{"model": "image classifier", "dataset": "photos of arthropod specimens (BIOSCAN-5M)", "train_examples": 97500, "image_size": 32, "crop_scale_min": 1, "horizontal_flip": true, "targets": ["family"], "num_classes": 218, "arch": "mlp_mixer", "norm": "layernorm", "norm_position": "pre", "activation": "gelu", "mlp_ratio": 2, "parallel_block": true, "dropout": 0.05, "inner_norm": false, "moe": "soft", "num_experts": 16, "moe_every": 2, "expert_mlp_ratio": 0.5, "slots_per_expert": 2, "shared_expert": false, "patch_size": [2, 2], "layers": 8, "width": 192, "mixing": "mixup", "loss": "cross_entropy", "residual_init": "none", "optimizer": "soap", "beta2": 0.99, "lr": 0.0036, "beta1": 0.95, "shampoo_beta": 0.99, "eps": 1e-08, "precondition_frequency": 16, "max_precond_dim": 1536, "one_sided": true, "adamw_lr_other_params": 0.0008, "grad_clip": 1.0, "steps": 34300, "batch_size": 128, "epochs": 45.0, "lr_schedule": "step", "warmup_steps": 6860, "weight_decay": 0.09, "adamw_weight_decay_other_params": 0}
Rows from block 3 of a small image classifier, named by matrix and row number. Rows with one number within an expert belong to one neuron, the router's apart. Each number is 200 + 40 x the weight over its row's rms, rounded and kept within 0 to 999. All counts start at 0.
Before each expert's rows are labels from the 100 images, of 14976, where the router gives the expert most weight on average: "top examples" is what is common among them. Only what is clearly more common there than usual is listed. The data: photos of arthropod specimens (BIOSCAN-5M).
# router: slot weights (model.blocks.3.mlp.router.weight, 32x192, trained with AdamW), inputs 128-191
# up: expert up (model.blocks.3.mlp.up, 16x96x192), inputs 128-191
# down: expert down (model.blocks.3.mlp.down, 16x192x96, transposed), outputs 128-191

# expert 1
top examples: order Lepidoptera
router.2,85,217,210,152,197,185,195,189,206,218,183,128,189,242,144,196,190,139,213,151,213,224,195,248,191,188,260,159,175,221,203,190,311,153,180,169,172,133,214,220,194,265,128,275,144,170,247,185,187,217,187,171,184,231,218,195,246,209,200,152,164,210,212,228
router.3,147,222,198,210,265,175,216,154,131,187,209,172,189,201,132,158,155,159,233,188,205,182,223,196,222,166,186,188,132,196,243,125,238,190,221,193,267,204,123,236,192,281,224,203,165,257,218,259,161,220,240,227,213,264,246,198,140,144,204,166,182,196,270,187
up.0,233,190,198,195,222,200,164,112,220,195,157,218,174,232,261,212,99,122,180,261,207,152,266,238,226,249,185,231,119,226,262,170,213,220,243,203,185,220,193,190,183,134,210,177,252,150,187,131,215,203,193,188,152,199,192,171,236,266,164,187,256,226,151,214
down.0,162,199,196,229,134,185,143,145,260,151,175,181,257,196,185,163,244,211,216,176,178,170,294,174,186,262,248,168,201,272,153,170,253,207,174,143,188,148,198,160,241,177,218,219,154,223,177,205,306,181,171,234,227,193,178,183,189,102,200,151,210,164,185,210
up.1,203,192,166,170,257,217,211,266,178,217,196,215,243,198,282,207,203,178,213,220,184,170,179,212,222,286,314,264,148,216,220,202,217,220,172,78,209,197,193,189,216,156,138,221,271,214,242,198,209,132,164,194,185,150,127,228,163,152,193,213,247,193,183,171
down.1,168,199,209,234,198,176,182,233,268,148,233,229,171,193,231,183,195,229,223,227,227,184,237,201,211,160,256,177,209,187,207,209,187,279,191,160,220,202,130,240,184,214,175,160,159,220,145,208,175,86,152,257,161,203,235,216,168,115,237,243,175,215,238,213
up.2,191,257,167,241,196,218,230,226,191,160,255,213,227,175,127,200,211,213,228,197,165,170,158,223,202,214,94,249,226,166,90,157,191,261,158,235,240,228,198,161,181,201,218,213,207,229,189,205,182,178,171,180,218,160,202,269,270,267,194,198,188,207,195,185
down.2,225,177,189,267,176,197,229,162,242,145,232,204,310,227,181,203,172,185,142,251,278,173,211,250,179,240,201,153,219,140,178,203,237,210,218,202,219,163,237,178,197,228,166,228,160,199,236,269,230,260,189,132,189,159,208,116,171,127,171,168,213,245,147,207
up.3,184,208,204,208,191,198,226,288,200,169,229,151,242,160,217,249,280,243,232,162,201,198,216,170,181,274,181,251,250,216,200,216,186,213,152,149,216,152,256,227,183,227,200,214,143,284,213,222,199,226,214,199,110,192,180,185,175,227,176,189,122,177,292,175
down.3,158,164,175,220,211,204,154,175,312,106,126,252,240,217,213,142,214,236,255,225,298,184,172,156,181,267,258,249,222,219,199,226,209,235,244,119,147,170,193,167,74,168,192,207,161,246,125,196,165,169,100,175,169,186,186,192,214,144,214,177,139,137,173,242
up.4,165,173,146,231,236,131,137,120,216,167,175,243,212,210,167,288,142,196,177,244,215,307,199,190,234,216,183,92,165,168,232,142,254,246,242,203,198,167,98,208,234,221,207,158,266,169,190,194,205,222,152,238,207,198,97,198,169,234,139,197,161,260,197,134
down.4,172,180,158,182,216,194,187,243,186,234,212,183,176,203,167,241,250,253,257,252,263,243,186,205,182,186,197,201,204,165,154,162,245,260,177,207,149,291,197,235,214,192,223,207,235,168,221,206,223,132,235,226,193,203,227,235,197,219,206,144,177,231,150,195
up.5,180,171,195,234,224,166,147,249,189,197,170,150,287,235,253,165,215,230,259,168,159,221,207,228,164,181,220,273,149,184,278,185,200,278,187,178,176,189,193,186,208,208,238,194,224,164,202,155,209,219,156,195,232,205,152,146,99,134,231,198,184,226,182,199
down.5,170,207,167,183,149,216,105,170,206,143,236,250,251,197,235,191,199,228,266,193,147,225,202,270,159,141,129,158,139,151,145,257,147,216,163,197,193,204,209,204,245,207,224,183,219,264,172,171,238,170,180,183,210,200,235,113,204,246,232,230,195,198,246,185
up.6,199,247,176,142,216,218,203,163,214,119,222,186,212,179,211,225,210,195,216,165,166,184,195,112,189,196,177,162,195,178,168,173,196,136,181,144,256,235,208,214,173,219,200,229,241,221,216,193,180,205,229,190,172,217,185,215,277,236,189,141,197,181,297,170
down.6,138,180,232,267,191,199,268,226,310,164,148,203,302,240,155,196,221,187,189,240,170,148,240,249,187,199,252,276,276,240,200,201,255,200,168,176,224,161,120,224,151,196,135,176,124,242,135,165,221,206,231,186,182,199,220,235,173,161,142,239,155,191,162,230
up.7,147,213,178,268,193,290,166,241,187,274,223,210,327,184,208,162,232,228,193,232,157,209,193,177,158,198,230,248,307,239,89,164,236,167,193,102,238,155,210,143,196,147,228,192,237,185,172,199,179,191,130,208,206,190,92,215,187,225,236,219,209,194,183,195
down.7,153,208,232,121,188,239,165,178,182,221,232,181,251,197,206,223,71,217,149,204,235,160,250,188,182,260,220,231,169,251,214,217,164,176,246,224,189,237,154,244,199,172,192,148,126,205,201,246,139,214,192,231,184,147,225,223,209,213,209,187,239,235,265,226
up.8,227,160,232,218,219,213,214,177,229,170,141,231,208,142,206,220,184,194,174,233,175,231,146,197,206,212,193,123,184,209,214,116,242,173,227,205,264,187,253,136,198,155,190,199,159,229,192,130,217,205,124,207,155,233,181,236,167,264,257,210,212,242,180,165
down.8,198,114,109,213,220,195,189,177,244,175,174,200,212,165,162,229,179,231,240,242,208,211,138,243,158,198,191,126,208,194,203,208,259,166,212,196,97,154,197,140,199,234,260,133,177,231,189,182,142,168,271,178,184,280,259,181,271,258,187,222,124,218,204,243
up.9,194,192,197,274,247,253,164,134,158,203,229,241,223,186,195,155,174,199,149,156,181,246,172,199,254,201,251,161,236,217,278,254,183,189,200,269,250,202,111,202,227,249,200,188,226,136,191,241,218,185,178,210,253,211,128,211,132,199,188,213,165,199,190,230
down.9,236,283,190,225,175,258,206,164,219,163,223,169,180,278,180,264,252,148,139,119,219,227,220,170,162,200,211,185,158,246,191,217,146,204,168,292,145,181,156,239,253,199,234,269,228,163,293,214,165,215,237,189,221,179,245,183,238,265,182,198,207,241,229,93
up.10,134,266,178,211,179,209,198,170,169,192,252,169,222,166,162,160,192,189,251,268,130,237,121,208,200,215,270,191,251,193,195,209,193,204,132,160,136,195,122,209,200,259,234,221,214,207,215,248,159,207,207,212,257,169,179,295,217,183,281,190,154,178,229,167
down.10,264,176,250,194,228,248,186,180,203,159,195,221,221,199,170,177,166,187,216,191,138,117,277,178,228,213,268,183,221,164,147,206,185,263,178,233,210,260,249,308,162,210,125,122,167,234,226,263,197,244,206,225,168,156,167,152,220,189,154,208,251,196,188,150

# expert 0
top examples: order Coleoptera
router.0,144,302,212,206,187,170,159,191,248,140,254,198,161,175,161,324,196,181,160,169,131,146,262,210,152,139,200,238,189,134,192,235,190,197,192,152,161,223,198,179,161,186,266,220,167,191,190,195,139,203,193,215,207,158,189,187,144,143,134,206,159,123,132,221
router.1,209,293,146,169,186,175,237,221,237,136,220,156,114,188,232,126,195,141,190,159,264,123,255,192,206,148,211,188,165,98,175,208,186,136,188,236,177,165,194,158,227,185,231,185,221,209,183,210,175,137,135,231,232,186,220,207,204,195,210,234,147,172,138,174
up.0,234,186,132,217,226,207,245,235,147,173,252,167,171,173,230,146,211,101,184,226,210,240,153,244,308,213,251,152,126,174,244,215,238,190,169,114,223,190,182,218,217,194,181,247,139,262,262,186,183,235,158,168,211,185,195,242,209,151,269,240,241,238,192,220
down.0,200,221,199,240,249,259,208,244,155,193,141,143,169,249,262,292,264,263,168,117,228,244,264,244,250,152,182,185,227,190,225,218,187,231,226,199,262,218,203,111,185,204,165,169,225,213,223,197,173,210,172,203,199,268,158,137,218,172,233,170,252,277,145,216
up.1,158,238,220,240,190,177,187,229,178,163,243,159,248,213,224,149,225,215,187,193,271,149,147,197,172,207,185,168,185,188,227,213,203,158,154,219,195,100,155,185,232,186,332,286,220,182,253,174,213,167,103,140,273,225,175,195,179,174,200,234,199,153,210,211
down.1,197,174,173,190,212,175,164,159,205,216,203,209,173,225,197,151,243,194,189,214,229,221,118,219,133,230,180,185,202,220,173,252,213,185,236,225,175,183,160,220,225,267,231,246,166,254,214,158,190,151,266,113,153,252,285,261,238,212,197,221,150,177,165,183
up.2,187,211,231,173,191,175,170,132,185,213,102,161,166,219,197,220,185,225,242,231,175,223,175,206,208,231,207,197,191,209,172,217,233,172,205,199,176,246,213,228,216,214,237,162,273,221,162,212,161,211,211,178,202,198,241,222,162,216,162,117,170,242,218,185
down.2,177,222,212,182,192,246,233,225,222,188,179,212,215,178,158,204,188,220,231,204,232,273,196,170,196,203,232,205,193,207,273,197,164,165,247,195,162,156,203,214,181,72,188,143,196,222,166,162,202,258,180,221,165,187,128,189,201,229,185,183,178,200,244,128
up.3,217,184,162,200,222,167,222,129,161,186,216,240,239,194,208,157,178,211,224,174,275,241,180,205,163,273,179,203,201,148,24,203,167,282,226,187,232,240,220,192,156,191,129,207,249,205,206,179,166,196,204,239,176,228,186,187,221,217,167,144,236,214,220,233
down.3,222,170,187,156,227,120,181,230,91,234,225,231,229,199,197,137,228,211,146,198,245,151,196,207,170,156,168,180,173,159,240,159,224,153,319,210,322,259,269,108,144,195,236,217,205,243,254,261,155,176,147,258,248,162,209,281,159,205,206,210,135,183,172,260
up.4,168,218,146,147,190,155,197,179,215,158,168,135,151,177,221,182,247,250,278,243,275,201,155,204,215,279,212,248,232,216,263,281,223,196,168,200,183,199,175,158,169,167,317,170,245,177,187,190,256,232,192,141,203,233,196,181,184,194,222,171,214,234,249,216
down.4,196,221,272,177,224,286,123,331,196,206,197,278,210,260,194,208,212,222,206,161,240,212,194,189,263,180,197,140,186,167,200,200,186,182,246,163,227,200,138,238,209,130,158,204,198,154,129,158,162,186,199,154,183,186,105,183,147,207,276,223,178,171,239,185
up.5,141,189,252,207,191,218,204,184,204,211,178,226,236,238,240,205,226,265,194,230,85,157,163,212,213,172,218,176,149,257,245,172,212,194,253,145,233,133,209,142,189,86,194,168,275,220,133,121,211,185,169,208,221,153,211,235,184,227,245,140,258,245,144,221
down.5,160,149,189,178,222,168,215,185,250,275,205,133,192,271,196,162,236,197,199,178,166,214,190,205,190,164,118,257,256,201,145,197,134,194,117,203,189,206,226,241,163,219,264,193,173,234,214,188,149,179,232,200,234,260,230,215,155,172,250,156,171,190,201,248
up.6,132,178,168,200,212,211,225,211,154,203,272,234,176,163,186,159,174,230,217,196,148,237,138,177,136,161,183,272,283,205,127,259,173,251,182,219,133,189,172,212,164,177,163,277,208,178,202,177,194,138,240,209,196,188,211,213,247,161,162,243,177,107,257,201
down.6,228,122,182,202,183,200,210,265,180,156,168,172,219,88,220,218,243,201,237,141,139,148,208,151,241,201,211,163,205,243,174,216,177,210,265,82,177,173,208,101,192,194,195,159,219,241,138,167,171,190,216,214,181,163,272,211,152,175,264,183,235,205,207,177
up.7,182,233,276,155,98,174,211,165,211,242,170,210,134,232,233,188,170,180,224,304,246,252,191,169,273,164,200,179,190,220,179,163,249,208,210,330,115,196,184,211,199,234,222,235,218,241,230,260,261,213,241,131,194,215,232,164,223,200,189,253,230,219,161,147
down.7,250,196,228,221,191,217,247,188,294,239,163,241,160,256,201,202,154,188,218,231,216,222,184,205,242,180,145,210,229,227,269,206,203,162,227,270,213,241,124,275,219,228,243,164,284,148,195,227,182,215,222,194,190,237,184,239,294,178,168,237,265,189,172,156
up.8,219,201,237,224,139,182,192,164,190,212,127,217,154,232,155,187,175,193,226,171,247,224,137,150,190,264,234,190,187,206,238,199,191,195,189,216,210,137,187,303,149,184,142,221,216,207,276,257,246,151,147,180,241,265,218,191,220,264,220,147,257,200,242,157
down.8,181,287,225,214,202,239,219,129,276,187,185,199,184,206,212,196,210,179,204,272,164,134,131,168,178,261,181,246,208,187,169,233,166,238,188,230,235,224,193,165,249,163,213,211,236,211,212,235,298,141,189,198,229,174,221,255,224,197,212,188,210,233,185,192
up.9,204,162,85,239,242,171,196,166,195,206,264,175,264,210,216,198,199,114,239,167,140,175,148,277,230,263,174,260,222,183,185,193,252,156,143,176,259,199,156,218,257,194,242,278,228,210,338,140,168,165,131,167,169,186,188,231,173,204,179,242,205,226,241,193
down.9,161,220,158,235,163,182,210,164,216,188,155,179,212,176,108,188,215,153,201,197,245,193,209,187,213,205,264,180,177,171,200,102,248,180,197,194,214,159,152,252,222,158,299,187,200,133,225,188,188,123,248,174,232,158,222,143,145,222,174,284,250,239,197,266
up.10,211,221,163,124,193,178,305,165,171,139,191,252,211,190,223,222,161,221,288,169,290,193,184,258,247,240,254,179,153,210,196,141,232,216,237,184,239,234,183,236,185,172,108,191,317,217,200,138,206,196,313,200,174,240,184,217,195,192,220,144,169,210,205,169
down.10,208,201,236,215,171,243,156,138,256,181,202,223,229,164,161,187,206,194,169,155,236,285,245,239,117,219,237,229,207,262,217,200,96,160,197,210,170,226,164,213,193,197,191,223,225,211,195,171,216,228,109,196,192,198,195,113,140,151,224,157,216,250,255,219

# expert 11
top examples: order Lepidoptera
router.22,145,176,178,190,291,265,169,168,269,225,252,198,196,205,133,146,167,162,195,125,145,164,195,190,201,152,155,226,221,207,108,253,176,198,211,232,196,167,195,239,154,174,173,249,204,244,180,222,212,203,166,293,212,185,195,220,203,211,226,207,195,170,227,162
router.23,188,201,171,173,222,234,204,225,226,210,197,214,155,155,193,103,211,163,231,135,194,208,218,164,260,209,250,253,210,208,173,213,173,252,196,263,149,237,247,152,166,194,183,197,211,146,196,218,227,232,208,258,174,213,183,212,242,164,263,198,147,202,170,219
up.0,218,243,265,154,219,208,239,202,158,246,234,175,260,247,228,195,181,106,209,143,181,168,153,235,158,216,238,228,169,256,261,192,229,240,175,174,225,146,233,247,161,102,150,240,205,159,243,121,153,146,127,177,203,258,203,263,182,212,194,176,209,167,244,210
down.0,182,226,172,246,208,138,137,182,253,166,178,100,196,221,198,197,247,130,211,212,214,215,224,169,163,143,157,173,189,240,196,111,174,240,219,238,148,193,155,208,251,208,231,244,185,195,227,213,231,228,220,265,195,231,209,275,187,201,225,178,312,304,230,139
up.1,212,262,318,241,148,260,155,163,175,172,157,145,193,212,186,141,121,214,221,175,154,250,178,166,181,193,229,174,161,260,241,171,201,179,237,278,235,183,307,178,173,151,215,226,178,135,203,278,261,197,135,178,306,240,195,207,220,176,259,169,231,164,133,322
down.1,180,189,190,187,238,208,218,189,234,241,159,280,204,292,186,245,167,230,233,241,149,187,260,205,163,262,151,256,193,170,290,181,237,222,254,205,193,170,182,232,164,234,131,200,238,225,169,274,233,153,170,253,143,239,172,182,197,177,176,236,156,236,243,206
up.2,176,166,253,253,144,125,202,192,198,201,198,211,197,239,154,218,175,259,228,204,304,235,130,167,257,206,226,206,185,209,189,225,211,200,195,223,214,215,191,237,187,284,195,209,213,197,244,254,303,235,181,203,177,184,190,222,155,230,152,247,177,200,226,224
down.2,220,196,284,160,176,242,211,156,166,273,208,136,171,251,154,193,179,232,202,207,250,203,177,170,260,276,205,230,155,163,235,227,150,185,237,211,220,250,147,192,193,191,208,189,284,233,142,171,218,215,174,177,204,194,114,214,232,196,221,149,294,178,156,202
up.3,202,187,211,213,239,253,207,153,138,154,234,179,189,111,219,149,168,205,218,195,143,163,202,178,255,199,250,206,222,220,186,260,202,276,115,174,230,265,233,193,183,175,250,196,194,226,227,258,216,193,179,195,215,229,155,233,201,216,183,203,223,157,311,226
down.3,238,173,171,198,167,130,220,241,242,209,254,198,177,245,242,249,182,194,191,139,269,169,232,171,268,135,192,153,242,164,201,138,184,173,140,185,194,265,213,198,229,179,223,299,273,220,240,208,126,233,187,177,225,234,250,156,230,229,141,134,237,235,282,207
up.4,210,201,111,209,219,140,230,237,231,240,213,215,255,225,180,241,222,203,193,206,238,232,171,235,197,250,208,263,130,125,221,170,156,246,142,132,107,221,97,240,260,230,202,173,279,175,223,250,192,179,246,252,103,182,131,127,217,197,162,143,253,269,218,149
down.4,182,189,229,274,137,193,161,177,217,260,234,136,146,260,214,149,258,174,221,222,202,178,232,187,197,159,282,91,247,228,164,265,162,141,145,219,161,223,226,170,209,216,140,175,203,222,251,189,198,199,312,217,200,170,157,228,238,133,199,159,198,199,196,189
up.5,198,222,142,186,215,253,147,271,296,209,178,177,237,277,222,292,254,205,223,196,224,216,239,231,152,214,173,233,144,244,241,188,189,200,269,178,190,128,172,194,229,267,280,154,186,189,153,145,205,230,145,233,221,157,213,206,226,177,183,201,138,238,145,113
down.5,202,177,156,214,220,168,261,179,240,96,187,256,206,195,238,209,192,249,166,214,234,223,226,239,194,134,154,245,239,239,162,185,223,196,173,170,201,146,184,232,200,137,243,193,171,168,189,194,233,268,130,140,240,191,183,192,288,189,254,208,199,191,221,216
up.6,214,168,188,188,241,230,204,173,197,191,160,194,217,241,209,180,108,210,224,196,145,256,178,149,285,187,207,158,151,186,194,246,158,185,195,183,216,248,193,182,195,177,110,187,199,228,169,335,231,241,250,229,145,152,159,240,185,209,164,191,220,166,205,313
down.6,174,112,273,221,246,188,245,214,153,337,216,228,158,190,172,233,223,217,238,197,192,196,138,175,206,236,181,154,245,199,197,189,186,259,218,193,112,217,233,221,185,231,257,184,197,278,192,146,183,187,224,140,242,189,205,144,190,164,153,272,190,204,198,210
up.7,176,166,233,160,311,246,187,214,150,263,218,160,251,216,261,175,123,211,254,179,168,198,222,158,167,216,197,179,232,259,210,223,138,209,150,227,163,195,276,205,188,179,232,217,157,265,211,276,203,184,163,174,246,176,139,192,163,226,168,228,212,135,239,311
down.7,187,244,216,278,234,193,149,138,169,227,283,208,278,194,194,205,225,194,189,69,209,240,191,212,188,212,218,220,250,259,273,213,123,218,140,261,202,136,141,275,184,205,199,161,226,145,205,188,170,200,202,267,196,221,224,177,154,208,186,189,187,226,237,192
up.8,244,171,202,183,259,249,173,234,228,215,175,198,264,174,250,306,175,288,149,210,200,151,265,230,163,193,174,172,161,196,183,236,173,187,206,204,234,238,278,242,222,179,188,119,132,235,145,234,224,240,165,216,202,212,175,177,118,188,198,230,117,189,234,157
down.8,157,227,206,136,195,221,218,227,187,222,223,188,159,179,189,296,236,144,207,225,232,217,112,255,239,242,205,184,143,175,266,182,163,239,251,249,182,232,210,259,239,183,213,187,212,174,255,228,185,202,204,171,194,218,202,172,196,231,139,185,242,170,166,196
up.9,183,137,195,235,226,187,148,185,245,254,241,227,293,194,227,225,155,205,243,244,218,259,235,254,188,197,189,151,203,206,157,200,204,163,220,201,148,218,124,179,261,244,281,151,246,193,204,318,225,197,165,249,197,227,86,218,206,167,168,211,219,268,200,209
down.9,157,170,185,213,163,205,217,253,203,162,172,156,297,199,265,182,201,211,175,158,161,207,148,192,188,199,246,203,180,249,224,230,185,230,199,207,164,226,198,164,204,175,188,199,243,231,179,178,156,196,132,213,164,237,206,173,262,248,217,173,158,177,228,224
up.10,179,207,155,172,238,191,237,290,183,169,264,191,223,216,206,199,159,150,267,185,186,168,112,223,161,246,142,225,247,199,118,236,202,157,105,214,193,193,207,199,210,177,136,287,180,224,285,155,106,151,188,187,159,140,228,211,214,213,210,267,214,222,249,194
down.10,215,249,205,176,240,112,184,173,159,211,199,274,240,159,269,201,160,224,189,243,203,247,140,238,151,225,188,210,249,162,194,233,199,188,266,164,229,118,248,195,188,240,196,170,187,210,258,158,202,235,236,159,169,194,172,240,210,213,171,183,141,200,195,178

# expert 3
top examples: order Coleoptera
router.6,209,183,239,204,238,237,167,221,231,141,186,64,209,268,133,187,139,199,198,111,180,269,153,174,156,177,160,171,183,175,135,148,152,170,224,207,217,203,217,182,110,214,219,204,160,228,192,263,243,252,179,229,188,212,200,209,269,220,234,129,153,163,256,180
router.7,139,219,201,154,217,236,194,263,216,114,240,184,178,240,200,204,162,212,244,213,182,252,157,191,164,210,175,213,181,200,92,193,181,147,255,230,205,179,181,191,145,256,276,159,197,218,118,246,194,250,177,193,176,174,242,221,255,210,227,173,121,186,229,141
up.0,205,258,268,287,113,194,152,121,171,207,151,177,207,244,210,178,221,137,89,201,236,131,237,229,201,229,251,147,179,220,255,245,244,176,208,219,240,162,193,232,208,164,222,223,246,147,233,161,199,196,122,137,207,262,226,200,180,192,210,158,291,172,182,206
down.0,225,238,136,206,201,189,141,117,223,206,167,196,182,285,136,154,206,181,215,260,165,185,193,237,185,277,179,203,171,166,167,164,174,176,137,216,222,188,197,194,222,174,181,266,159,156,229,186,235,214,310,339,145,230,206,289,170,188,238,237,236,226,232,211
up.1,250,175,191,217,205,106,267,209,181,141,234,226,141,215,208,268,205,201,124,182,211,288,212,132,292,199,204,160,185,137,218,177,220,208,207,168,271,186,177,219,223,164,176,181,180,209,211,149,156,209,189,178,242,162,240,171,161,193,141,229,185,188,208,258
down.1,148,279,137,137,192,224,157,205,209,212,211,147,204,222,298,204,212,197,300,148,191,204,207,218,272,167,177,102,211,134,226,246,150,245,156,185,183,148,200,197,216,182,161,224,211,158,201,178,207,208,179,277,143,195,143,252,201,227,229,195,205,294,213,124
up.2,204,216,241,207,235,220,129,275,190,175,256,147,191,174,150,156,192,203,255,176,148,227,125,254,196,228,194,197,258,224,149,175,129,154,87,188,181,210,228,192,199,231,240,246,171,258,190,257,205,230,184,182,237,122,227,229,217,201,261,222,175,161,215,214
down.2,167,199,169,201,211,181,212,208,137,253,193,221,180,228,114,151,131,206,192,217,132,256,145,133,196,210,193,160,199,199,203,273,248,250,189,218,173,162,232,219,227,162,193,138,192,223,216,195,180,207,314,178,249,113,206,174,106,262,175,219,166,215,316,202
up.3,229,207,187,203,160,206,280,259,202,179,220,199,199,239,191,269,198,162,214,195,231,193,203,198,200,236,195,151,166,240,191,239,228,188,207,234,252,217,238,213,185,193,127,243,169,179,288,205,240,117,136,116,174,269,242,223,198,168,199,225,279,250,257,132
down.3,274,104,179,249,180,212,119,155,250,226,224,202,142,210,201,186,196,61,228,229,220,129,210,246,183,279,248,201,239,191,138,169,159,162,185,181,170,217,149,209,132,152,273,196,165,226,218,165,175,219,234,202,264,116,243,163,210,227,201,220,214,143,224,141
up.4,185,338,241,181,206,185,214,196,172,181,230,172,193,201,221,153,154,148,204,167,143,197,264,177,201,196,211,159,204,182,192,227,143,168,190,230,227,213,230,158,166,227,232,179,240,156,225,265,160,220,214,208,181,218,172,128,209,212,187,190,168,133,209,282
down.4,214,182,192,240,195,139,162,183,197,151,190,177,160,274,265,244,206,227,265,129,180,159,199,215,133,175,152,154,216,195,284,236,203,283,248,240,229,121,221,153,153,187,238,149,228,228,216,177,242,236,201,245,265,224,276,219,163,197,185,248,151,233,211,222
up.5,254,177,145,217,192,189,168,257,237,203,198,242,178,248,165,231,273,140,93,190,233,236,196,280,264,242,219,163,141,209,259,207,175,169,199,181,233,211,171,242,253,153,156,175,177,185,265,136,189,214,108,225,211,157,145,195,148,140,230,251,250,262,116,189
down.5,119,171,223,142,181,202,257,199,222,261,147,269,153,170,256,137,273,260,241,196,189,210,192,214,129,198,159,265,136,210,226,228,205,231,174,172,251,207,203,210,188,181,254,130,237,274,185,147,210,154,127,200,237,181,231,221,129,219,156,205,154,177,234,228
up.6,196,203,246,185,183,169,205,184,213,220,181,228,209,263,254,233,182,245,127,261,215,298,174,168,219,237,253,166,116,242,205,147,233,180,346,197,194,171,160,215,216,144,189,137,222,183,129,211,224,239,195,236,226,187,198,161,210,172,203,151,173,247,130,178
down.6,281,184,149,224,241,213,194,185,179,199,202,179,227,262,166,188,182,184,130,201,256,182,259,260,195,155,181,150,245,105,203,187,207,256,272,271,230,176,195,156,148,247,172,160,191,196,269,281,242,212,132,215,186,267,202,249,235,134,157,185,222,145,163,190
up.7,254,284,240,176,219,161,165,165,187,142,225,221,220,244,263,191,207,211,106,199,242,154,252,166,215,199,206,153,199,172,182,167,209,142,227,242,140,256,157,203,221,170,249,197,227,144,174,131,186,213,154,198,208,242,206,191,198,244,147,197,189,238,214,259
down.7,219,124,153,232,267,157,125,182,192,158,233,227,268,192,225,121,167,243,150,149,207,216,142,239,231,246,224,202,191,216,139,202,201,201,195,172,177,160,195,155,260,234,204,247,217,226,238,252,204,167,230,168,267,228,267,208,230,237,203,280,213,175,224,203
up.8,198,113,186,216,257,199,176,218,205,165,185,196,234,284,236,203,160,220,255,208,213,222,205,172,230,183,187,123,118,215,192,259,153,210,217,191,187,162,217,172,208,199,217,187,167,201,199,214,220,251,88,213,211,149,111,195,201,188,167,260,194,188,194,244
down.8,200,201,174,178,200,198,193,238,240,158,176,238,225,153,161,202,282,178,190,146,184,215,222,163,260,266,188,243,165,238,193,225,143,243,152,246,215,178,204,282,151,173,216,134,266,220,213,201,193,177,183,150,275,191,210,175,171,134,166,214,205,115,159,277
up.9,246,161,114,239,184,210,192,192,234,222,186,225,235,225,174,250,260,158,206,167,179,207,179,221,236,206,204,212,122,172,251,224,227,158,170,162,277,202,118,241,248,240,184,227,163,214,300,170,155,170,95,230,183,216,164,208,155,157,225,211,225,247,158,166
down.9,199,148,150,183,148,187,289,188,217,191,178,228,253,198,204,188,253,239,214,181,252,131,178,211,229,175,223,182,196,196,225,180,224,211,146,162,199,191,143,190,193,204,287,221,176,148,214,236,223,172,156,195,202,206,190,183,214,141,149,156,147,163,242,224
up.10,195,184,106,192,173,187,195,236,206,202,122,149,245,257,230,252,221,179,257,161,203,172,250,252,231,209,184,210,165,181,229,148,213,209,176,132,237,180,218,207,213,206,158,246,155,236,271,160,146,201,185,155,134,200,202,215,200,193,207,159,197,239,178,163
down.10,309,233,134,212,160,245,288,157,237,162,229,225,240,226,161,141,192,188,225,223,196,184,209,228,162,181,203,203,157,182,130,244,239,254,224,227,187,172,204,196,186,166,247,158,199,197,129,199,257,212,157,200,153,179,167,209,169,131,195,101,139,221,168,211